A small image classifier, trained from scratch.
Training: soap at rate 0.0014, batches of 64.
Data: trained on photos of arthropod specimens (BIOSCAN-5M), 97500 training examples, 10.7 epochs.
Rows from block 7 of a small image classifier, named by matrix and row number. Rows with one number within an expert belong to one neuron, the router's apart. Each number is 200 + 20 x the weight over its row's rms, rounded and kept within 0 to 999. All counts start at 0.
Before each expert's rows are labels from the 100 images, of 14976, where the router gives the expert most weight on average: "strongest on" is what is common among them; "patch colour" is the nearest of a few named colours to the mean colour under the peak. Only what is clearly more common there than usual is listed. The data: photos of arthropod specimens (BIOSCAN-5M). In brackets: how many of the 100, against the usual share in percent.
# router: router (model.blocks.7.mlp.router.weight, 4x320, trained with AdamW), inputs 192-255
# up: expert up (model.blocks.7.mlp.up, 4x160x320), inputs 192-255
# down: expert down (model.blocks.7.mlp.down, 4x320x160, transposed), outputs 192-255

# expert 2
strongest on: order Coleoptera (48 vs 16.8)
patch colour: grey (55 vs 8.9)
router.2,167,228,197,185,235,192,243,228,183,199,185,184,225,226,199,198,217,190,182,204,202,199,246,199,198,180,202,182,215,212,180,147,195,201,218,170,220,220,146,209,209,201,222,164,203,230,226,181,217,211,228,197,182,196,209,208,232,185,213,219,243,205,205,168
up.0,210,212,230,177,231,194,194,201,227,190,226,190,201,166,235,199,198,190,211,201,175,205,194,215,203,215,209,181,206,199,178,219,199,177,176,222,175,207,210,158,185,192,197,214,223,227,200,225,189,184,222,219,204,165,213,232,171,221,218,152,190,207,190,218
down.0,173,215,189,232,229,210,178,156,210,203,203,215,206,220,186,190,187,179,216,198,222,210,202,195,205,220,211,202,186,205,233,206,187,181,218,171,210,224,209,225,207,191,176,184,177,208,217,233,202,198,210,212,185,199,181,189,226,201,147,180,214,214,183,176
up.1,184,206,233,235,196,180,192,222,213,207,211,195,207,191,226,220,220,231,182,164,210,199,223,228,189,196,209,198,225,216,211,194,189,175,192,235,233,185,246,196,200,216,187,225,195,193,211,172,196,181,153,180,200,204,209,152,217,216,213,197,201,198,187,208
down.1,172,220,158,197,143,194,180,219,177,210,196,201,229,179,192,212,185,164,214,226,209,211,203,185,193,241,211,201,198,182,165,197,219,180,175,244,231,176,192,204,221,187,174,202,230,208,231,196,190,234,206,182,205,206,193,194,211,191,184,182,178,204,224,195
up.2,221,200,177,211,168,207,176,166,188,210,210,207,216,193,164,226,219,181,185,200,180,181,184,232,232,224,190,229,169,201,216,237,225,178,171,242,166,201,193,208,167,168,215,215,167,185,193,194,214,195,157,160,243,192,197,167,172,216,184,207,182,197,151,186
down.2,240,195,203,173,203,181,185,176,198,207,203,194,211,220,157,242,156,180,171,165,196,213,168,180,209,200,209,232,213,202,233,165,236,195,228,191,213,182,219,202,170,212,234,215,243,191,187,204,155,192,212,184,217,213,185,203,190,182,184,208,196,211,206,168
up.3,215,190,187,217,182,222,220,226,190,232,185,178,166,199,222,202,224,173,208,189,223,185,218,191,157,193,212,209,200,218,223,187,174,210,199,210,236,194,196,209,197,225,208,202,173,165,216,185,205,196,173,154,225,219,219,178,166,202,216,191,178,211,201,191
down.3,159,191,216,173,160,186,195,208,199,230,195,221,199,188,266,208,231,201,203,187,198,237,191,178,218,212,206,192,202,193,182,224,208,220,215,195,197,222,205,164,178,184,217,185,229,181,207,211,220,168,229,209,199,214,191,182,200,245,213,193,201,173,182,175
up.4,201,200,208,208,183,196,224,231,179,203,189,189,202,204,183,214,185,187,179,211,156,180,233,233,201,166,188,163,200,194,193,179,231,196,200,183,184,173,186,227,231,197,219,181,179,194,204,155,210,215,226,188,222,186,201,159,206,175,206,252,219,219,237,181
down.4,197,197,225,184,241,203,196,206,196,217,191,211,225,196,210,207,174,195,185,193,205,187,196,207,177,211,212,222,225,222,227,183,218,163,235,184,210,195,195,193,197,193,174,197,201,215,198,231,185,206,216,206,173,202,204,219,182,192,158,190,196,184,162,211
up.5,229,173,205,186,230,225,203,214,217,229,160,187,181,191,183,201,231,205,218,229,181,217,179,196,200,206,205,210,204,233,211,170,220,212,161,205,183,196,197,241,196,191,201,221,203,245,193,200,222,204,207,238,206,217,229,210,206,170,213,197,194,198,180,194
down.5,187,213,208,206,200,227,204,206,167,211,236,187,223,177,174,199,181,211,179,190,198,164,203,203,205,175,198,165,205,168,178,209,176,219,213,234,206,186,227,205,183,192,218,219,214,174,180,152,178,216,198,185,183,175,207,211,238,143,191,217,178,194,200,209
up.6,208,180,227,180,208,182,198,176,191,228,195,224,250,195,192,185,187,219,227,175,192,172,197,179,204,181,175,194,187,189,175,250,216,189,197,193,229,212,143,181,189,197,187,222,191,231,164,188,204,218,227,207,220,182,206,220,218,202,191,213,201,226,196,202
down.6,212,202,182,239,210,238,213,199,201,187,209,202,150,197,183,208,198,213,203,174,188,197,175,247,203,222,232,222,178,179,202,225,209,223,156,214,201,177,197,189,194,166,182,148,188,185,227,187,201,225,241,203,187,188,181,237,194,209,233,191,190,189,200,217
up.7,194,221,223,210,158,226,175,182,193,186,205,210,253,220,213,209,178,202,204,195,191,211,218,159,198,173,204,210,206,183,224,235,221,169,210,219,164,179,199,214,221,200,248,211,251,229,225,209,205,177,190,209,215,172,184,180,199,202,190,210,212,193,213,209
down.7,186,200,149,211,230,184,179,194,206,200,222,227,159,192,188,204,185,214,216,196,199,209,185,186,249,242,196,199,158,223,188,217,236,194,217,197,230,176,215,193,181,173,249,230,224,173,220,203,214,245,189,178,218,190,202,197,215,204,183,221,194,230,217,225
up.8,187,177,201,182,187,230,210,173,199,178,213,168,241,231,224,189,182,229,242,214,230,206,185,189,168,207,215,208,217,187,215,188,172,180,141,233,205,225,210,194,172,207,187,197,197,202,176,184,196,206,178,206,170,198,204,173,182,199,204,202,191,192,221,176
down.8,234,192,185,179,219,192,209,202,200,194,192,213,228,231,191,207,220,213,235,208,237,214,208,208,167,254,200,172,197,200,190,193,241,202,200,191,175,192,219,232,200,184,205,163,203,226,199,195,208,174,213,215,173,192,241,202,199,156,219,195,205,223,245,194
up.9,181,228,189,162,215,181,216,164,208,190,214,186,176,210,182,209,181,194,168,178,245,183,207,200,193,174,188,210,210,218,179,229,179,202,206,225,191,188,207,215,200,205,175,187,242,190,205,169,208,167,170,193,227,212,200,188,209,235,214,233,182,204,226,206
down.9,196,174,207,228,200,196,168,254,186,252,178,212,185,213,220,238,225,179,225,213,194,171,203,182,187,234,212,203,171,190,224,170,195,205,194,205,203,182,202,171,217,202,239,205,202,209,194,215,171,179,191,196,212,204,226,187,183,203,221,153,160,158,227,162
up.10,196,177,212,179,223,186,206,194,213,203,251,200,225,205,196,191,188,173,251,200,210,184,187,170,200,184,203,201,184,208,243,207,189,209,201,221,190,186,221,191,194,197,235,206,210,226,182,212,215,210,190,188,225,227,196,203,187,187,225,205,184,193,219,187
down.10,236,197,227,221,186,209,189,201,210,230,239,178,207,188,173,206,183,188,204,226,202,193,202,211,202,171,177,207,180,201,185,206,204,178,248,227,206,204,198,184,215,203,229,188,175,197,192,196,230,214,207,237,211,196,184,192,232,212,181,218,167,158,161,227
up.11,206,205,151,181,179,208,225,206,205,185,181,224,213,185,191,159,217,206,209,235,218,201,225,196,211,181,195,180,223,207,206,168,186,202,204,227,202,203,167,185,226,227,200,241,195,173,230,215,196,178,204,236,150,168,194,197,212,188,239,166,217,186,239,201
down.11,182,220,192,177,194,203,219,193,196,185,205,183,198,188,204,227,236,186,207,199,206,216,180,196,207,195,221,180,243,183,198,177,175,250,162,188,186,183,195,203,194,228,204,175,200,202,246,178,159,169,204,197,199,217,173,177,223,179,209,217,167,199,216,173
up.12,228,220,199,209,228,187,214,177,206,208,211,212,229,243,185,188,185,223,145,207,201,174,196,210,175,160,204,206,197,182,198,187,189,227,236,193,191,187,198,181,152,185,183,229,168,182,188,212,241,177,169,211,226,196,218,206,168,189,192,194,188,211,204,217
down.12,208,220,203,196,177,217,178,181,176,247,169,180,217,167,163,234,194,164,206,169,233,221,196,229,221,215,204,195,211,207,218,167,223,220,208,227,207,201,219,190,191,212,194,150,203,172,205,166,177,224,165,187,197,241,199,193,218,194,211,189,205,198,211,192
up.13,192,203,198,217,223,178,158,182,198,179,213,204,211,208,223,199,215,217,219,203,188,184,217,176,181,203,205,176,186,233,162,205,189,203,187,235,186,206,218,196,208,198,207,162,199,171,200,191,201,212,194,191,207,197,192,234,192,219,177,213,207,187,215,231
down.13,206,166,220,161,195,176,194,186,193,175,207,190,180,220,195,191,166,195,167,216,219,179,213,252,170,184,220,200,200,196,189,201,242,200,193,170,196,196,190,194,241,211,175,226,199,247,217,190,210,199,163,213,214,194,206,190,224,226,232,204,208,224,188,209
up.14,206,163,176,192,230,205,210,171,192,223,197,219,234,196,214,215,195,238,191,178,202,198,199,205,198,184,208,173,189,178,153,219,187,201,211,200,199,182,207,186,188,193,220,224,174,167,229,209,206,214,234,199,205,222,172,182,212,215,213,235,195,186,216,215
down.14,198,213,210,228,207,207,160,232,188,168,185,189,215,211,190,147,191,211,214,170,189,165,181,211,194,170,173,184,219,173,191,209,170,184,197,220,192,220,229,200,187,203,174,197,235,181,227,210,170,187,213,184,200,187,178,212,177,210,171,182,200,185,189,198
up.15,175,193,174,201,170,199,204,218,201,203,203,187,199,193,235,195,179,217,193,217,216,205,213,238,187,253,196,214,173,174,184,204,184,202,205,196,192,195,212,182,233,218,251,220,236,238,188,172,166,178,178,209,199,195,199,206,223,220,175,218,197,201,200,184
down.15,180,209,237,199,229,192,205,226,195,193,124,238,191,206,192,183,220,215,179,195,187,200,227,200,180,172,192,217,200,158,206,181,215,210,189,251,226,215,201,186,258,201,205,178,196,208,204,205,212,210,176,194,200,174,229,189,211,217,197,223,241,175,221,158

# expert 0
strongest on: order Lepidoptera (29 vs 7.3)
patch colour: brown (85 vs 2.6)
router.0,176,220,197,223,196,184,210,180,194,237,183,197,207,213,213,191,173,188,212,195,234,217,196,208,226,200,198,208,204,212,238,222,223,198,173,238,169,177,224,184,199,173,215,239,222,214,235,220,217,187,179,184,210,191,215,210,176,204,178,181,173,172,191,211
up.0,182,228,179,221,203,213,191,199,208,171,236,175,215,220,192,194,194,202,209,232,196,185,167,197,194,163,210,218,182,193,174,180,198,224,204,233,193,208,229,181,218,182,210,162,226,164,202,182,203,184,173,202,184,213,211,222,178,194,231,219,222,203,251,204
down.0,216,223,186,208,188,206,176,199,231,229,208,202,187,184,169,217,193,219,219,176,220,175,221,145,178,222,216,167,214,175,217,166,197,204,203,190,188,183,169,173,242,190,203,198,189,211,186,213,166,178,191,215,212,195,201,213,174,218,198,219,198,209,185,181
up.1,185,194,228,209,214,168,225,185,225,200,208,201,209,208,231,199,175,218,222,198,179,205,209,217,188,207,252,208,214,211,167,187,187,191,189,213,205,230,196,199,208,183,208,205,202,195,207,206,206,183,169,162,152,174,185,220,244,223,190,183,189,184,149,209
down.1,167,204,207,182,202,228,175,192,155,204,204,230,182,205,182,212,169,183,209,163,180,206,199,229,205,190,178,189,176,222,210,207,188,207,221,216,227,178,168,212,186,185,203,201,209,189,238,168,182,226,207,217,200,221,190,173,219,190,200,202,229,203,213,193
up.2,198,214,198,237,196,211,185,217,201,195,219,217,219,174,201,217,211,201,197,206,197,184,219,193,194,218,235,201,237,258,193,167,199,213,193,205,210,226,240,202,169,175,202,196,225,196,196,203,142,191,163,187,202,204,185,223,186,208,226,202,252,188,179,197
down.2,202,211,212,195,197,184,218,198,163,188,211,212,223,219,212,191,206,187,189,226,218,190,168,176,232,218,228,203,181,170,229,208,243,208,217,205,197,210,198,168,211,179,209,212,210,184,205,193,204,195,195,192,193,201,229,223,205,156,248,246,214,185,169,237
up.3,222,213,191,225,172,183,239,171,217,196,194,203,198,191,211,192,180,166,184,207,210,228,211,200,216,225,181,180,207,181,226,212,186,205,188,239,173,194,200,216,193,180,187,210,211,240,206,196,207,204,185,199,202,182,207,201,226,214,192,212,184,212,209,200
down.3,218,176,210,189,203,216,205,184,202,235,213,195,241,225,204,166,207,187,192,186,225,204,182,207,206,198,186,248,206,207,196,241,200,207,185,195,217,208,219,192,150,193,207,205,203,203,191,205,212,197,236,208,193,179,175,180,184,173,178,168,220,153,191,187
up.4,189,189,171,214,225,191,169,224,186,243,188,209,217,231,199,217,230,219,247,186,174,203,195,218,214,236,203,169,193,178,235,198,189,193,226,188,210,230,224,211,183,179,191,151,151,201,194,221,209,202,175,202,219,190,216,176,186,198,176,216,170,192,199,215
down.4,188,219,184,194,229,179,206,152,204,249,203,212,208,199,162,227,214,198,209,209,242,229,193,202,201,211,205,215,199,218,175,195,226,183,195,215,178,192,206,202,167,193,204,179,242,197,186,169,227,197,188,195,218,196,186,250,183,239,226,210,205,213,202,166
up.5,160,205,205,234,209,202,223,195,225,204,215,213,225,202,197,181,175,192,196,190,213,223,225,194,157,242,156,205,176,182,208,211,224,200,195,217,180,195,173,195,200,197,235,191,242,224,182,244,189,186,215,190,189,240,211,219,228,177,180,217,222,192,214,217
down.5,191,169,220,191,185,164,202,206,172,212,192,222,178,236,218,205,207,234,226,174,181,183,178,212,196,214,196,171,186,225,185,215,169,207,208,208,222,177,217,178,187,238,200,159,197,182,206,173,189,197,149,200,225,213,187,193,204,211,198,208,194,199,219,183
up.6,209,197,192,182,185,197,180,199,209,184,203,176,232,214,197,197,219,192,184,217,208,200,191,237,214,207,199,173,186,254,231,163,211,186,229,177,217,221,212,218,206,162,195,203,202,138,213,176,156,226,199,197,228,206,214,199,190,184,214,222,219,184,136,193
down.6,162,207,196,214,203,217,224,194,173,153,173,217,211,214,216,195,161,199,181,196,172,193,213,193,216,227,188,183,186,171,230,215,248,183,173,236,187,183,163,198,210,218,168,195,185,237,188,196,184,175,203,217,209,178,198,201,195,206,210,187,196,230,202,193
up.7,200,188,186,210,177,207,216,187,218,239,202,227,208,208,240,197,194,167,198,196,193,210,219,234,215,169,180,193,182,206,201,187,190,181,190,216,205,154,204,210,209,195,197,183,197,233,210,179,242,199,207,194,179,213,214,177,189,199,238,190,195,149,163,214
down.7,158,216,211,185,183,226,180,193,172,192,173,178,203,189,203,188,217,195,185,199,194,148,196,180,198,229,198,200,224,206,186,186,192,208,182,189,177,229,211,214,205,165,197,219,174,206,201,201,183,222,191,184,220,135,183,167,202,198,174,172,184,219,244,162
up.8,188,214,213,192,195,241,205,190,221,178,191,182,203,219,180,155,212,194,224,190,197,185,210,209,220,166,211,218,216,173,191,198,184,238,186,191,204,203,192,184,195,211,198,177,188,225,198,203,214,198,236,218,192,220,220,217,206,185,223,168,187,184,219,179
down.8,209,193,199,193,210,180,209,207,196,173,207,202,193,203,172,199,203,225,201,224,196,209,201,215,174,248,209,190,219,201,220,177,212,217,165,150,198,181,231,201,179,206,232,216,169,202,210,175,176,199,167,208,215,158,194,184,214,201,211,222,222,255,172,191
up.9,179,181,210,196,204,191,216,170,174,202,203,197,182,201,198,240,165,220,201,197,211,156,220,168,226,228,177,195,190,166,202,222,189,207,182,174,226,195,199,240,217,192,172,236,196,197,170,173,216,196,228,210,233,150,183,200,212,185,193,192,205,204,234,209
down.9,223,212,182,205,164,194,186,224,210,187,196,202,207,197,191,168,202,190,228,190,200,218,205,233,183,158,216,199,219,193,217,193,151,198,172,193,189,223,169,216,220,185,188,214,208,219,200,202,206,210,188,206,191,199,199,194,198,208,183,198,204,169,205,212
up.10,208,214,201,184,203,197,202,163,200,183,198,197,203,215,185,202,181,240,213,187,219,161,181,194,177,207,208,201,150,218,227,209,191,211,172,213,239,199,195,199,221,137,183,201,209,146,224,224,128,212,209,187,213,191,203,195,227,217,230,211,211,183,214,219
down.10,206,212,210,213,203,194,192,186,176,195,210,227,245,215,203,206,182,228,216,201,227,198,212,183,214,180,222,204,194,165,196,254,229,190,227,165,154,208,185,217,202,200,189,186,211,186,200,173,211,203,228,185,229,184,177,179,138,218,199,197,201,198,170,195
up.11,203,217,212,191,217,241,197,203,211,197,178,191,178,228,177,200,193,217,194,213,187,211,199,170,246,192,209,180,192,180,215,173,198,184,203,218,215,214,167,147,204,200,178,160,165,179,201,205,200,196,210,201,211,195,227,177,182,198,210,220,223,199,174,198
down.11,204,237,211,224,180,175,207,198,197,198,184,224,243,188,235,183,211,205,203,182,219,204,196,170,196,232,191,201,207,188,181,188,218,178,174,222,205,211,184,206,201,222,204,228,232,149,181,193,225,221,228,223,169,203,172,229,223,202,221,204,201,201,183,213
up.12,180,189,199,193,209,188,181,207,227,232,208,228,220,201,214,200,216,165,198,203,193,227,191,172,232,247,202,211,189,211,197,224,210,208,175,182,193,200,192,207,183,211,210,167,203,193,186,223,195,195,198,199,199,199,200,192,224,176,207,204,208,209,217,181
down.12,171,186,205,195,205,212,177,201,192,219,207,216,210,176,201,206,221,237,191,220,212,226,195,194,208,224,189,225,213,217,207,197,210,221,205,231,220,188,162,179,187,183,209,214,223,189,198,185,179,233,199,204,191,191,222,221,158,202,173,199,214,203,189,217
up.13,182,212,197,234,200,227,189,218,180,208,204,181,188,177,177,195,179,161,217,202,180,192,200,195,213,129,199,155,174,151,210,207,202,211,160,157,222,191,189,200,224,208,223,178,194,239,199,216,185,199,204,202,186,201,218,209,190,235,215,204,216,201,196,213
down.13,191,198,219,162,185,230,200,204,162,206,204,247,176,216,192,189,215,210,217,179,240,211,192,235,192,198,208,198,207,203,231,208,147,216,174,179,234,184,177,177,194,192,204,222,211,197,214,214,215,190,196,207,226,190,196,173,219,179,187,213,211,170,210,182
up.14,210,239,185,190,201,218,224,186,229,223,201,188,190,197,155,244,192,198,198,201,227,199,204,202,220,251,167,168,189,193,240,204,188,210,177,181,175,221,232,198,187,229,215,206,185,192,215,177,229,203,225,158,204,237,211,230,205,188,174,210,190,222,210,222
down.14,207,192,209,219,175,196,183,214,198,176,168,185,226,221,201,178,200,193,213,219,208,205,242,209,187,181,243,278,174,237,199,239,202,200,198,199,186,197,206,170,203,203,202,215,214,208,221,193,197,244,174,210,195,198,195,181,184,197,218,186,210,190,191,163
up.15,186,191,209,213,226,207,190,213,227,203,204,164,187,194,177,238,192,222,190,196,183,178,240,204,189,200,194,181,209,203,177,222,226,257,216,190,159,211,216,212,214,200,188,217,190,201,189,239,232,184,182,250,187,216,168,186,188,218,212,196,157,194,188,213
down.15,227,187,176,217,214,195,221,188,176,165,218,212,188,239,200,183,222,162,203,201,174,200,250,208,222,183,194,221,196,181,218,170,201,226,197,227,172,234,208,237,193,254,199,207,196,219,187,170,185,195,200,212,192,189,181,214,190,183,225,203,181,198,209,260

# expert 3
strongest on: class Arachnida (41 vs 4); order Trombidiformes (29 vs 1.4)
patch colour: white (69 vs 30.4)
router.3,188,180,168,179,172,244,188,198,226,209,177,205,178,209,190,187,176,194,210,187,212,190,209,163,212,195,193,190,194,195,174,205,176,188,212,174,247,157,216,214,171,195,163,200,152,180,213,176,210,191,247,211,198,198,210,197,190,169,220,225,176,200,206,169
up.0,195,190,194,180,168,202,174,236,210,240,234,225,188,214,200,196,199,152,199,234,206,236,230,190,201,216,205,211,191,219,251,164,227,183,221,190,196,212,186,170,183,188,221,196,213,200,237,191,214,195,189,172,172,205,201,229,191,215,202,194,213,196,188,185
down.0,187,172,175,198,208,186,198,191,211,169,228,203,190,212,198,254,193,199,194,200,198,172,195,200,177,182,211,190,194,217,213,230,174,222,216,212,237,219,233,209,196,200,202,201,194,225,175,165,200,217,179,218,181,216,186,203,209,192,207,205,217,191,197,176
up.1,177,198,164,189,200,205,235,221,201,193,237,206,215,208,176,198,173,191,199,228,189,225,225,206,207,212,194,196,160,178,204,199,207,199,176,193,243,231,205,195,222,201,220,164,219,196,215,203,170,214,215,215,214,236,214,180,197,203,213,214,213,225,190,192
down.1,188,192,162,202,193,179,185,186,193,209,193,182,209,224,168,177,219,201,199,212,200,189,225,228,205,175,210,214,211,168,191,171,148,182,231,215,222,226,179,231,199,233,198,192,200,214,184,191,197,189,170,203,200,170,172,149,171,185,204,188,182,234,221,192
up.2,222,188,193,208,206,210,199,209,206,213,213,186,235,184,186,157,215,196,216,225,190,230,206,167,213,187,191,152,163,164,174,206,181,173,174,209,201,168,171,194,212,223,189,223,168,227,203,239,221,156,208,224,192,171,199,211,207,183,211,218,192,196,222,190
down.2,153,199,195,164,150,224,224,194,177,225,203,239,187,190,209,187,201,163,200,203,178,188,191,176,195,186,213,193,186,181,188,207,192,209,154,206,179,210,186,213,184,211,181,174,176,213,190,194,218,182,218,202,246,232,154,214,164,181,186,189,214,197,176,206
up.3,182,216,171,202,206,173,223,213,165,205,212,205,202,226,212,189,211,189,184,211,227,193,199,181,225,201,214,207,208,153,203,195,207,203,171,198,235,188,182,200,191,200,199,212,199,244,177,195,206,211,214,183,190,214,217,154,248,204,204,202,222,205,173,211
down.3,178,217,180,226,224,205,193,196,115,213,210,198,204,182,181,197,176,166,204,211,201,193,214,180,157,195,218,187,208,163,189,207,187,199,178,192,221,161,209,201,198,191,189,203,174,206,207,227,215,228,204,180,188,232,187,221,231,222,179,199,200,186,189,185
up.4,203,205,214,211,209,211,235,235,200,196,192,175,182,210,177,245,202,231,220,201,195,168,213,229,228,210,180,203,210,219,229,226,215,167,203,181,252,168,185,248,201,244,185,201,171,214,193,178,193,183,194,209,179,220,214,198,166,200,226,193,246,160,207,216
down.4,181,225,179,190,212,197,190,216,202,193,167,220,218,205,204,177,165,234,165,190,196,195,194,196,218,208,202,182,195,206,252,173,226,188,145,226,202,221,210,190,237,181,178,218,203,173,198,233,175,225,215,207,208,225,209,227,207,178,214,213,232,205,201,207
up.5,219,172,220,147,203,226,150,227,188,210,186,221,246,199,176,202,220,207,183,177,199,217,213,189,230,218,198,189,219,220,202,216,216,190,134,220,150,198,223,192,191,197,172,224,211,188,199,168,217,185,201,207,197,218,200,218,203,211,219,212,178,214,207,211
down.5,216,234,184,190,198,189,212,213,220,195,161,193,204,209,222,179,205,200,212,214,206,220,211,195,227,210,188,184,222,200,204,175,234,192,232,214,220,207,177,203,230,209,211,204,182,242,228,169,216,202,215,239,225,196,210,194,205,231,206,225,194,222,197,181
up.6,205,195,199,228,210,177,197,183,166,201,215,193,223,138,192,203,197,172,223,244,231,201,181,164,184,202,203,216,167,204,192,184,223,155,229,180,208,176,182,217,178,183,208,231,190,191,171,209,189,253,198,182,152,205,196,186,219,202,238,169,216,203,203,179
down.6,149,150,221,181,173,219,171,179,166,206,183,219,215,177,193,212,223,214,240,216,197,199,210,197,205,221,191,202,182,183,208,172,197,211,194,184,201,183,197,213,204,187,214,201,246,195,172,237,190,201,195,189,166,213,230,225,200,183,220,231,171,209,184,222
up.7,225,171,210,207,208,227,198,160,188,188,206,198,209,224,235,207,247,215,188,186,164,199,202,188,194,221,182,191,195,175,209,198,183,215,178,204,161,200,207,194,173,206,175,229,204,204,204,205,176,192,219,177,185,184,204,185,200,176,205,256,217,210,216,187
down.7,169,204,198,229,173,190,202,186,205,215,200,194,206,222,217,214,192,196,227,216,216,196,190,208,209,198,199,224,205,187,181,216,172,207,209,182,232,190,199,213,199,174,205,233,193,210,217,218,238,203,194,201,182,189,168,188,184,178,192,185,199,196,196,186
up.8,196,152,218,237,177,203,187,221,205,147,240,216,199,215,183,194,149,220,202,213,174,197,192,208,195,175,217,170,166,227,171,193,168,165,211,198,174,184,170,236,176,209,190,197,211,186,211,217,211,172,202,211,229,199,226,235,198,180,217,218,185,200,215,186
down.8,199,226,209,213,189,229,194,197,180,168,218,196,237,216,206,185,241,223,209,219,231,200,191,193,203,217,188,204,178,224,189,225,237,211,235,192,211,206,212,191,182,187,185,210,165,199,186,183,246,179,176,194,220,207,179,213,225,204,202,180,196,176,233,199
up.9,184,215,217,172,222,228,229,243,194,167,244,259,195,192,218,177,203,170,231,196,195,197,207,234,220,174,179,200,204,194,152,198,205,198,222,186,263,181,173,224,211,191,200,170,189,183,189,204,231,213,213,222,200,209,201,202,198,179,212,229,188,201,220,182
down.9,195,190,177,203,199,180,231,197,198,202,184,184,204,198,181,182,199,189,204,226,211,185,195,198,167,152,203,198,167,203,188,212,187,196,192,190,157,216,211,179,191,221,220,196,216,230,187,204,213,222,184,188,221,196,164,224,183,198,206,188,222,205,214,199
up.10,222,187,208,250,227,207,207,172,188,170,178,204,178,193,221,218,224,183,211,204,225,190,205,215,206,209,207,219,188,221,210,213,207,202,165,203,197,178,231,208,206,189,187,190,164,182,217,174,174,202,228,177,189,185,203,212,172,204,241,176,208,172,201,182
down.10,195,173,151,183,169,183,174,172,227,242,210,225,206,207,186,204,212,193,227,181,222,192,160,174,180,210,219,200,207,210,208,229,194,236,204,200,187,187,218,242,196,188,206,225,204,238,201,212,225,181,205,228,201,204,215,175,168,195,218,182,196,151,174,176
up.11,185,208,221,214,187,205,211,152,246,184,214,216,166,199,202,217,193,220,220,228,201,243,159,226,205,211,212,174,195,183,201,230,237,208,214,239,202,197,201,216,203,240,205,192,204,190,172,199,196,191,190,189,201,210,193,194,198,152,231,167,218,215,209,184
down.11,196,156,196,238,202,204,203,239,215,194,206,192,224,201,205,197,205,167,199,187,219,163,245,155,184,188,196,200,208,204,167,190,165,210,184,188,211,200,189,194,231,227,181,204,199,224,211,162,210,193,219,212,191,202,228,245,204,219,198,219,181,204,218,212
up.12,195,157,233,198,227,190,189,172,190,184,134,174,166,223,219,224,149,184,225,193,200,206,221,202,223,199,212,156,210,182,177,200,213,182,226,175,186,217,221,196,208,209,196,246,218,183,213,177,203,178,218,193,209,193,172,231,198,223,216,208,182,207,216,236
down.12,200,209,156,203,169,210,177,224,178,194,265,192,217,222,196,160,189,177,176,233,206,229,208,206,221,202,190,188,216,238,206,185,204,175,222,250,178,166,173,178,216,199,210,213,198,215,224,194,215,199,190,212,248,191,209,186,175,182,216,205,214,193,183,181
up.13,203,204,170,227,196,191,174,207,182,216,206,165,185,217,190,186,202,192,181,186,203,201,189,174,212,183,234,194,243,192,214,199,206,214,210,168,206,213,230,220,166,213,220,226,183,167,189,217,207,218,220,216,219,227,195,171,188,216,214,195,218,233,177,219
down.13,246,169,211,190,190,241,179,211,189,202,172,218,223,182,178,176,230,195,145,224,221,187,225,188,190,202,229,190,205,168,215,199,187,155,201,190,214,185,160,189,214,210,212,192,171,175,187,182,186,181,187,218,201,230,222,200,156,193,237,215,224,188,198,216
up.14,196,214,208,182,220,192,195,208,175,208,202,208,254,205,199,223,186,206,154,193,212,208,218,218,198,220,228,199,201,216,186,207,225,224,203,203,212,199,194,248,230,218,201,178,197,218,233,195,210,200,208,201,226,194,183,202,181,190,187,206,218,200,173,207
down.14,195,212,192,216,210,207,241,193,186,207,202,181,200,180,233,187,198,199,173,203,212,209,205,186,216,218,192,164,171,219,196,156,206,173,193,193,210,206,200,205,208,167,221,209,191,199,208,154,211,190,186,191,232,184,213,200,194,217,184,197,203,172,194,217
up.15,199,160,210,234,215,198,165,194,170,218,222,215,183,198,196,172,222,179,196,159,199,216,188,186,189,195,184,237,136,206,153,226,198,214,198,227,212,214,198,226,193,216,221,228,211,153,198,190,201,211,200,238,188,202,179,185,209,187,177,187,222,212,175,198
down.15,207,230,214,194,214,217,180,201,225,175,199,167,190,201,190,237,206,222,169,237,184,185,177,187,192,233,210,200,196,255,195,195,181,168,179,161,217,197,196,219,227,199,211,207,192,201,210,223,211,204,250,205,188,183,210,241,185,210,190,215,218,203,175,192